Weights of a small contrastive audio-text model: text encoder norm layernorm.
Rows from block 4 of the text encoder of a small contrastive audio-text model, named by matrix and row number. Rows with one number within an expert belong to one neuron, the router's apart. Each number is 128 + 24 x the weight over its row's rms, rounded and kept within 0 to 255. All counts start at 0. Numbers have three digits each.
Before each expert's rows are labels from the 100 texts, of 14848, where the router gives the expert most weight on average: "tokens" is the input token at the peak. Only what is clearly more common there than usual is listed. The data: synthesized solo parts of chorales (CocoChorales).
# router: router (text_encoder.blocks.4.mlp.router.weight, 32x128, trained with AdamW), inputs 0-127
# gate: expert gate (text_encoder.blocks.4.mlp.gate, 32x64x128), inputs 0-127
# up: expert up (text_encoder.blocks.4.mlp.up, 32x64x128), inputs 0-127
# down: expert down (text_encoder.blocks.4.mlp.down, 32x128x64, transposed), outputs 0-127

# expert 0
tokens: ":"; "oboe"
router.0:132116129107113158142101109155106119124143119130133169188111137192101095122137161090109130120102134114159100164123142123122095163155144147142150113146117167101124076124143103164122136111109114149147146146157174118112170123094112115174134103099131098144104134125165136110117121093092137094147126122096129109086122162143082155147152173136090101112085105155139136132134146135146141149139
gate.0:125127142101121134108111098167154157156095136139163101125148111102110122152169125146098092121147160101143109125114162100144178143113136141158141119124125147142170145158123122090167151144087089113139139114105097108102102113107160128120156167102146121141123150139122076109083119139134107151190119115105122162117130118098153080149138105123120139165082111148126154113148095150099089113105
up.0:125125120126126108132145119070121115114148130131104166126105133125148120114090127098169130124113095163096164110103121160143114111154126141089106139162117098124090112089134122163081097096176165120120131140167158135155137155144108125133071092146147125109158097112151185128135132125134133102079119162168112097129131128136113182106124153120114080103160130133126122149131150121141156159097
down.0:138139145126175095129115094165147113105121111109151093103124119108122181135119122153142113142116140119144157154132179075107150143105144153143196109061153083128109116114149139144157132134147154101137089169114090133120099131100138135102161143124156169135123111135117126144118114080156121156112111165151151153170124104127127123126096111114142073138173114126118138122141101135132109102140

# expert 20
tokens: ":"; "double"
router.20:110142105156102168123133094131128117149153168140099137112125152143177145089148119095111122131136181092123124148132108139175125136152073113091138117092118176138133133097111167138137163104148171099103153083123157120159110127110146088127102174118140155134152085168134125107099084162130133139132136113126148133165113128154106169148094102129117132125108116146111143146125156093114141152109
gate.0:096110141165154097129126129097114134114126124115130174174124179124107126125123156110156107123114069093099178150171132129164126096127131106115099164134117099140128161127126155121149151128108125126137103135147109117142142151163119107131125107127130108169119118110117099139169133122183107111123123162150121062087080115163132120069127147134118145132135160117134135109170147111133130134066
up.0:176126140103128171143152135144144096114131091153139083077135090110151092145148099157154147121135167125139086139080166102094160155149115154153122106105130147113130120131137100120107106155131111134123143092127161113115094081102137133126118123117123166080129132105126126107098136148083130124129152118108128182150145085084133114159124144129122121089115105149115107151098094164118132144171
down.0:131130085150143154134144103183107154100102140147116193151126144122167139125155152129118151124103123144145126145164104096138148136158107139089100080098160083150164169123128129096142144113101127104192143116104135113132116117145125132113152132124147086099116126110125100158111127137134098146114124148089149098104128078155128107098116168169148140118122109152129093124077127103124106101145

# expert 8
tokens: "cello"; "tuba"
router.8:093129157113092113097116114180140122095165159142120143129108075113130095160142146114127132150086153151138120152141140147086125132136076115116154150131150134084141134154138150111158130107108107082148135096158105135113116136118120122147159140101138135096130111091152140110155098130145115144125113127117137091148072110152136114175089139130158152062141100138073125098151150124111154132158
gate.0:141114115127134158145101122140107119093125109109154142143136150137128155130120141114088112100077142137117098111115114144153114119136122150146117110152077112131131138158099156147128131114149144112137117153132140056146137142130112148126108067125125147152105109157168107116158141121194105100161098108188125109161089160079121122136116184105151121087126114130137137086181123163138134122122
up.0:110146142117109096107149126141141135169142143149101097115129108108133105131141101135164161150187107134136156148141138101100122111126139110120140137106162143124116121094158095108139131125109114148123140104141120189110122116127148105099163175129110109105140166106097149122108112138063148146096150147079135135086163105161126130120150072157097141172133140138105125163063119088117136140143
down.0:162132104127111090158143128083111152165141167116159127107105126127108145140162169149152150121108137148149166115106085121128098107135106128128149133092167119123128147129124095110109136129130128103151070122126181113171117148181154089088113142082145096082084147173157100130150167141110122122124143110132117107119126141137103145150119091142098139111086151104135156117106109152143120152125

# expert 2
tokens: "d3"; "tuba"
router.2:060128168097121154155125160088120121123128095117116162155087179143108092142098120146144118153115155134092149128134121148159098152115110098124097137141123091109120101125151123163149129139158151156161129128146127167148091132149083153123136097140096112145127152119145137134119093092162139090140113159157175096088110144147145082095145125108150103129138121142118144133148128128132150143073
gate.0:104130102126106117115188154150165101162118096106116101135126150125149108142104125151172079134154123122139098127137097154139140141158110139129114107113140099118128112161131069143136119154089165147181148134093098188161128130126119103119116129134132123139079113119108137089127124131089104112148132151156147112129154124140116081092128177096110093097110139145146160137097114140127109116074
up.0:146134148117144144138066095101091147093129156144140150126141110119103156111149119112080182130109127130133152132108162109122123102106135119122144145143128162130140148088125184113116158110164081101078116125153163070093121132137135155136142119140122141114170138134145121172135135129161145135119128106100105143119097129113141162165137085157154170155148113104112100129159134116127146142190
down.0:164154118096146120110137100150105123131100145080103109133147096131171050151128090124096141114132103140149117136121120084130145113131171148136183150137132157140151131116145110150119146098127152106151121149097099118111140143118141100111142123126113126100083151097101114136165140151097104117138158115117094093103173096119128125161122131185149133139117137106120134130128097145157079067120

# expert 27
tokens: "bassoon"
router.27:132112140130145099121110101126131143140133080139103132059155123083115094145123105115104106114164131133095180109160102129136149128145108090091136136156102107176150140128142132136123109144124137111136147147158167103109121146148133140142111144138104103140155134126138119137111116109111104137139163139151112135122193115133200161128110165065126145140180132093157095143138099157157105107117
gate.3:114124103153128109105159145124141118151149100187150135107125148096161171113145128109147161113119138099113111136140119140152149103122141152145165081132111114123108129083094163090136132149152150096145144129152097090154102128133103102102127133102108148099134109079137139068152107129141136125175142076103141132163130160164131147149097083177110117136110082153116107145105138105119104139129
up.3:152143165088112120147147137120115103130138164045073122151137120178106074136100116131134088112154128159139159128134157121105108136153102111087101161096133126153142126155144097153120109118109125133076115139119164170124130162151120155163136115090141152122119119164114126139101133118133114129106121159161150139106107127085142096098154163109119088133124177113141122132159136129142150117109
down.3:148135146160110145155144111100141117138099075114146153143128108129114143145143137098086118125138137130085108141124104114132174101116169127083103140137150153139147155072140173094139155156161112106130119143132144119125091070136107097105164075154159132125114162093093174129092122135141136144115140115164198146118114125126148129136109116106108144135115101130117115167159110115101155124113

# expert 15
tokens: "tuba"; "flute"; "trumpet"; "cello"
router.15:160142102112145128133155155116107088097105119133163130083111111122137157152123091100098113136120074126119152137126188139127123137156174131078176131125137118122129121159134167131108176133167132166172136096145094126091134123098124117100123081096139124121110107123107097153162155126119126169102131106174101134114122093158137109129128149103127101149124151148128167117083103110105146134148
gate.0:130122133110155103101096161121133180144146147145106145115118141116083092116128163173133100099166140119078088143117096077151118101143155169152135104153111136103114081125111131144158120160119125104123113109123121108159139126141091125125106111165110118114187101098104114117099141106105118134101133119086118152153131094129084143121151145143139132093110129150153135082111101151132145162082
up.0:106128116132187151123186157134105133132177114117120162135129096128121070147122139129083109130139145147129137123165122143081140119114138125138141131154141075144131113179089154133119133106125134096083101105128134128109112160145155123138091122151121088126151165120130154122114158096169094135134180088098174119123096139112134155128151123137144155121137132066138129094148107097124133127095
down.0:139131171102121131172122123140098099147137147147115124091135119131114102190185085181159093157111136151120126121090128132093082125113135133128149147148139173106091144133138085141118129141145139172148135155162124134118143108112166108125110084134127134121126128130139111119112103099159120113140163098142138107110099118111108080127108114135085130121179122140169130087127126159097141175157

# expert 21
tokens: "3"
router.21:116135140100164092127137121158140143152124120105124100094130131095110123184076124144147126134153111116132135135154109128120139113125141143113101086140140116106125165127094128159145085106116150168137126127072086128130177086135160180179122169165148101132153151094110143147116096129116182132121085111111078129135143149161141157150141111150137147162131112138120140111134128087124090103136
gate.0:125152148138156139104099141133113148115114129086122096107144186130119167140101153145105124106113104131160133162149155100134118156156050162131127122128130120138121115097117123103127101102146137073096143126166115110148139168152141096138141146107140101134146131125119109145140064151090093083140136125142108055135086122135114137125160136107141132125120135161070122101142119138139111106157
up.0:080152131123134142126062107076143145137152162145098077135130112124122165121153142179098174145152127102154123119124136104123109127153137120127123085152121176112118139071178117131122149126146103115099094119146145064170142113117145091127100159140123140129144119084141146145103094158118091129122113110120126117149128127162113148141121126105149143123084143139137128141104120123090104090153
down.0:108138122149097075123109112150140104152101147150154106113064144149175127144076140129120154187110118156102098122123103133144128124138131131109142147165123118145107075122126137147076179109125167148130166135113136120151081185121136158146092136126092149130145097145113132131135106135117110116104135146148155108131120150149155121125113092183142076136125159119129148114139117119124158118090

# expert 13
tokens: ":"; "3"
router.13:129128134097112128157169117162098126135166065156148141110116118144159107116162143106088136126121125148111132135139120093099149162157090136163083099161121134149118178079124141149136157125106155147149080142130166132112138121146142110132084176138086143123154117107119140140144073084132158068142101106086116105102142124123157120155115110121143107124123132167139116149119144149137127127119
gate.0:096131075148152095106101135095107134120104121131127106128133150080101128166114116115106114126159172146081114129144101131144131137115132117116137119098105120140126130112129141137131124148166140086128175132098132141196151114098124121109089056137145165137171127132113151131126139153119109142129148176137145167127156082122140142160133170108157099163116182115143139104151119114124101170129
up.0:106161082103153115130107126101094114115119120118129119169124151093114133151128108121103114129155176147094125130140122110116122119134112127126124152099135093149121111104128145155146136129136134144159128143085131146205162139099112135094098100122129160124211146111127165117100114147108124115115148148161142163147172092125146124140155191131167155123124171127164145113136128096113093162134
down.0:141134124137143105157100111108140108126128095180148155134109118127174128105131103145153156133122130129077099115151130107143100161189083147103117139106099147101165060120126112133129095128130079156143127131153144114119144127152114126122132131132130125114118107176146142152123105129105099133132059148136170133154142107104134126092117121140093125131122154112144134127195153112101166110183

# expert 14
tokens: "g"
router.14:135146114154134157148121195067123107128149149118148093109108141114122168132091096119107109092138080116090125108140126094133116141095133147089092103139119163149147120115144132159112112069130117110183152114106124091125131125129094159119141131128101123119088147094132165142146112107112128185111148107168115148153108150135148150156111138162138079094138159145150148153134123110148123123133
gate.0:120129102144126119124105103149109176099114139130136168124144114140094096151096155132121101149112142129122120132158135123116103146186094115142085136074138128129177147128114086134124106088166180131084153152107164144125143123091128089126115153170120158117169107148102142148153126158135132105155123145126164105137125107096122115104109135106141141100142101159124100172155142134119119153193
up.0:120137171085159147073098139157135117132161122116126103119137124117125119116104104097113052154102151128134133157161102133145121097118117089152094131104168132129171143161132101131125092074140139112135155110159170162148170143123102131161120139185128136134144146105153152136140129141108147131164088148139145110157106126116135126129112157143138153125183085139146085149157139134141140139122
down.0:167121128076121122117113096147137130134161109109090114094102144133146115134142110112163134152131099117162094129081156146121159086145127121099130114175129103124156114164114142119105143128148175175105129126088181145121144186131103109109102107084076156148137151141156112124115141139148096105125127103093117092135095139130102144166111130126155123129116157140096173151141127158131101163133

# expert 22
tokens: "trumpet"; "trombone"; "bassoon"; "tuba"
router.22:097107141118119112128149097125146154138123121154137105084161117153117157112147150146107146145117130126161116150159128099108126134142128135142160104125141106112095134176115161118150101155113149155104176116134107172162141113134076114142107107099100147137132161167140128113096127133118122089173135159134141139088084119057123117131121178099099134154155125110165083105117120109115136172083
gate.0:053147135123147108137095122140124112145130151124142102183147183136131125108149110100136114114176081132089156110122155137114163072105120123119114083158107142100118124174129160104128131134140102151087117123116116155138141132176122137159138133156144076153119118092121136105138175159109123116165135127139141111113153139079146167151135122172137114139137104140166143100104117119107130118124
up.0:183109136130083121152140116127108165107102117140117121101152072112146125155119145160132137147102139100181152131128100127157096180104090121108143167079151110127126123137116093138098132141121116112135145132128117085123140121084152106135156155136118146120119117143129105126132114072137155163082107157086160114113100129165095132137102166127137130134082109132090129109189134162123129120140
down.0:106141113153116120124094138142093103114139107126159139093138152081130137119167138140124108136135166120113130118075144104134152135194090154133059126123098136117093152155134128128142098172161110132132139117128132147110123126123123173153153148118119147126131116170073110145108108167110120145185118097104129108088173113099154110072130156163137115129121127143138113138143114172106121120161

# expert 6
tokens: ":"
router.6:180167128165152094113090134106128111122129155115164169143118144108163106159128087116113151127123147098111121094140142163101163155141146150164128156128138116118099143158170132121131141139102146136157115105168131102135103139109141157143127089102129145107142175130127077120126118110122107116072142158170153160133116068124135164107145146143098102104143157141099104133120107133116072109137
gate.0:098059150124115103141166130154130117122131096137141121122130137152107143119123123078142073111137119119141140114120079156126171129112132124130100108105089144107120134088127100153127098135188123164137123169127140132114117141091124128129156132171114121168107128156118139182144130118148168092114135128133142095092157161126109128101130095101123136108114092107116133166125093149187133095082
up.0:105155122099157132139105141126150143093179101153080165161104138099128083086148105095157162131156135135122138126096128108139083154137139155130161133196127148152130152133111100134118114109101124112141166117139099102117132117139055118154111146108129128130140117105128101149120152134133155164152125145073108128126130160155132143115105118160099119120088111123166117123104150150102159142173
down.0:102128144110151121140157137084163089140140120126131166157138092132166112137153134155090079141131138135089112087115117093093130137123111159173143163144156071146179135142131162118171066124140104133121140165108150125110134105166127114117106118144109108123149130119106137120135121129150158082100144156162125106129083092099149149145087143148149108113096108115150108144113142128156102139145

# expert 5
tokens: "violin"; "oboe"; "trumpet"; "horn"
router.5:115130131127118116109074155153135112153134114132129145124124097141158168108138113113136155116139118133141149128146085124131144072092136115126145093115131154144080150130118120116138133096117114130145114072139099087138135156124131116103115099130098088082114128127133148171133161162090099172133088136149116129130143179094103106129123159139142152161138179127162074124165154090105112106172
gate.0:138054120138101084115096081159104107167134151135137119118128156133111150124165176115154135136073143096143119114165156134125133137093111107108101174135121122117144149121107100151084127119119114114118130197089122134105146137122104085109143151163107136141094128138097150099131154157164121136109097085109096145132107140102142136110125123123110129093094115132103163148113115129118151143092
up.0:063112144119112134141145121113154122159118137132099160133106149179089151135083121130159071121125122135126136121118084135127189150114138166134138095129135143109144117178120112107098143098153130153101116141119126129106151147117117160135097160138086134134116141128124161152077115116139120133156102122122171113106111148106155161103073100131123122104092171100125155157111117158172105141102
down.0:163134112114100090162127116146117134134110100149133091145130085118116112153149104119170092153112116104121114152119070129147131095130088141100141115099143110176130116055130075154134130143133138087130146110144160127141167138115125157159118162099095156168124122120128119154145142149129116136139148122143143138140143125104110106147148138116111110131076101147155156137177193091121131097144

# expert 31
tokens: ":"; "f5"; "flute"; "f4"
router.31:099160109102109146169142157121108143145147130147110162118133154148143085129112104085101120110132148118090130153105139110112106108124085147121156151153139101157152133142113117146078102144103132120145122122124087131125143140115103109127127163144116134094107157105132165132158188118148137160124095138147145114137154173181145113128100095083079106109113125106117196182119132103117108125111
gate.0:148089144139117120134141127139148120106125103153104127123155135111128073171120084130100109137115136146110154169151096126103106124136120166137163088118146145121114106134075128086090110112115153140136172095147138165192085121106129135178133137087132142135126129145091136104147106106098082128145121106108133111133085136099161147122123104101132154147133149122133171094121155129140172122178
up.0:115176169117129103077160142143135106125129162101118082137102125130166119130117142139106141133163135116087136131108196093122099131134165138204172153167131148149111121160151094082129105098141158142131160154140162142135093105129120147096146112163163127116132125120138136125140159110130117106145125101130189146120149130090130127098141136109108125082142120116115144125131120108147160153142
down.0:125112133105128120105105133109139131120094118110130148136128124133103149113089155150109108095120134143128121166124158099170156113171131131118087123105113095153111121183085128146126130125123157127141119123106159126106096184129144101147068127091115148132152122077168133137150117124148161102117155107170134105128141177145144139131142160128180164113132099097189141142101082133141112091113

# expert 9
tokens: "flute"; "violin"
router.9:150104099115126139106130127167160125096084129157120096127157091119089157137107148156151063135157123143112142113153148113094119086113125134181160129101148092158141122138068102122109092106140121103165081152129094135154147160106106135145145138120127127159174194117108133118141139128109101102128158137137112154146119108142105108155102163135169120113147116131106145110144132144143146140099
gate.0:161139116120135144098158108099133107136148070130124159120106150110118132072141120155152149053123102103156112158123109117167132142130130152118118106140142132129160116121131162152120167120146138082128132112125167126127101152133143099147121154134155123117138159067188114151112120161171131143146142149098146088083125094140159157141170118104121073128142109112158108134135130114116130135095
up.0:125148146115102156135122117142134153082139108131110164112137105153127137113184091126195093137146134088173162141133139139147147086128157103157128142174116138145134172108101133118122128146111130117102120118139132151149129136110171162110090112144161099140106172130134125131152139112142093101155127141117128102093167137132143088168158122148140112122186160094129102088111165127136157159104
down.0:125136132149159146119098105100113095153165113105097093137154145126189158136138154117153159122135132119138179089113092096103134097148143153125106132123140109070107138135105081161106113126131117166109131125114142106102135151094156134116144116146136106169115093096147104141097151190089105148138116152149153096114133110171111121093162101137148158112152136153124140103128145141127116140083

# expert 26
tokens: "<end>"; "3"
router.26:113146107080101140130129134114107176111118151142095095123129116121104124169156121157119135150132126101165094150125123140146084094129172132121150152121151124158140116126132150110130131121131093125105095155146088119162145135092135113114103142135140161163120118086136086108129127137156144065190119078143093151139165098120134133156147100134159149174153103101106129104109163157103159108147
gate.0:113124143097082141121139139118102123101123070102136154108150154167155163081132118067102145099112195117117152136114140111155087116125112141150139150125105129140103119126118109128142139121155106114092138133151142146196087121150121114159146148148155115135151120111113154120141130118127127119152153114116170084121133113150119109128159090131148107093158144146104097184141143097144149144079
up.0:118127127163172131153121107128141127173166161153122104161108105102105103165126133189135120148140066140133114129130094151094160137127135123113111122130144130123139131142152151155113104122112153158160112140101124131045171129120128138106140114125102117105094134135132106127100112137133125143101118125150092183124127146104151133140090150129095133177103121118155157063108108164115115094156
down.0:131143146136116128151144130120076125132150113113179163142123128130147126128140118065112148114119144130124160149077093132130106089099094134117136128095137128130131126113155145101120152172102165120133129108149108122120148124144193158120138138152136140105121114133104142146159121165123089148114135096160134119103131096135096142161119126168135134107131124106123116157218178132139098062150

# expert 19
tokens: ":"; "c"
router.19:134131150158125140136117126114137131115125153130104104168120172064113122132121168133135154108123101131160131117147114147180145140140112138128062140159106085136128116114116091144107067129168104148107117134096141161159156136083178132097099108147117107165134126154134107109095138108169146165108145156114137104129128149104095173095161152096108121156091131130132129106140129160121124160130
gate.0:143091133098138105095152139144107139128130114135163104161114101148123157150133126072112140117082129143072117123078154089107139100135106142118149115157137146143074100149081118097098133125122113141121139111152124141119075153121168113172136116137133112086109106119131133109163115139086141138156123141090132161143143081163139142118119151092109153116118170125120111129090164132133173101156
up.0:129096120076153095104113133168106139139137117156162098140118130114116169157132131090112103130082119151086141173102168113106153130135105126154131104162137124154117110137102116106093107119121097140126121113151128124147103149132171127161139153131134117061073139102131155114167114133104148131137134108081136135148153086178112122133118147084135165128127160127144112121088164133127174108148
down.0:086096153120143133140166123125184140139116147133161128098083083112095140095111095131110141108156123155102159118107099122099136124098098141110132116131134149110169140181131097126144097131135183130124113090116153104108093163104103133167119108094119097118118118145125165119116120118156157079110104099174163141147144113132113127125142116134118149103132096140151145151156116151081123182120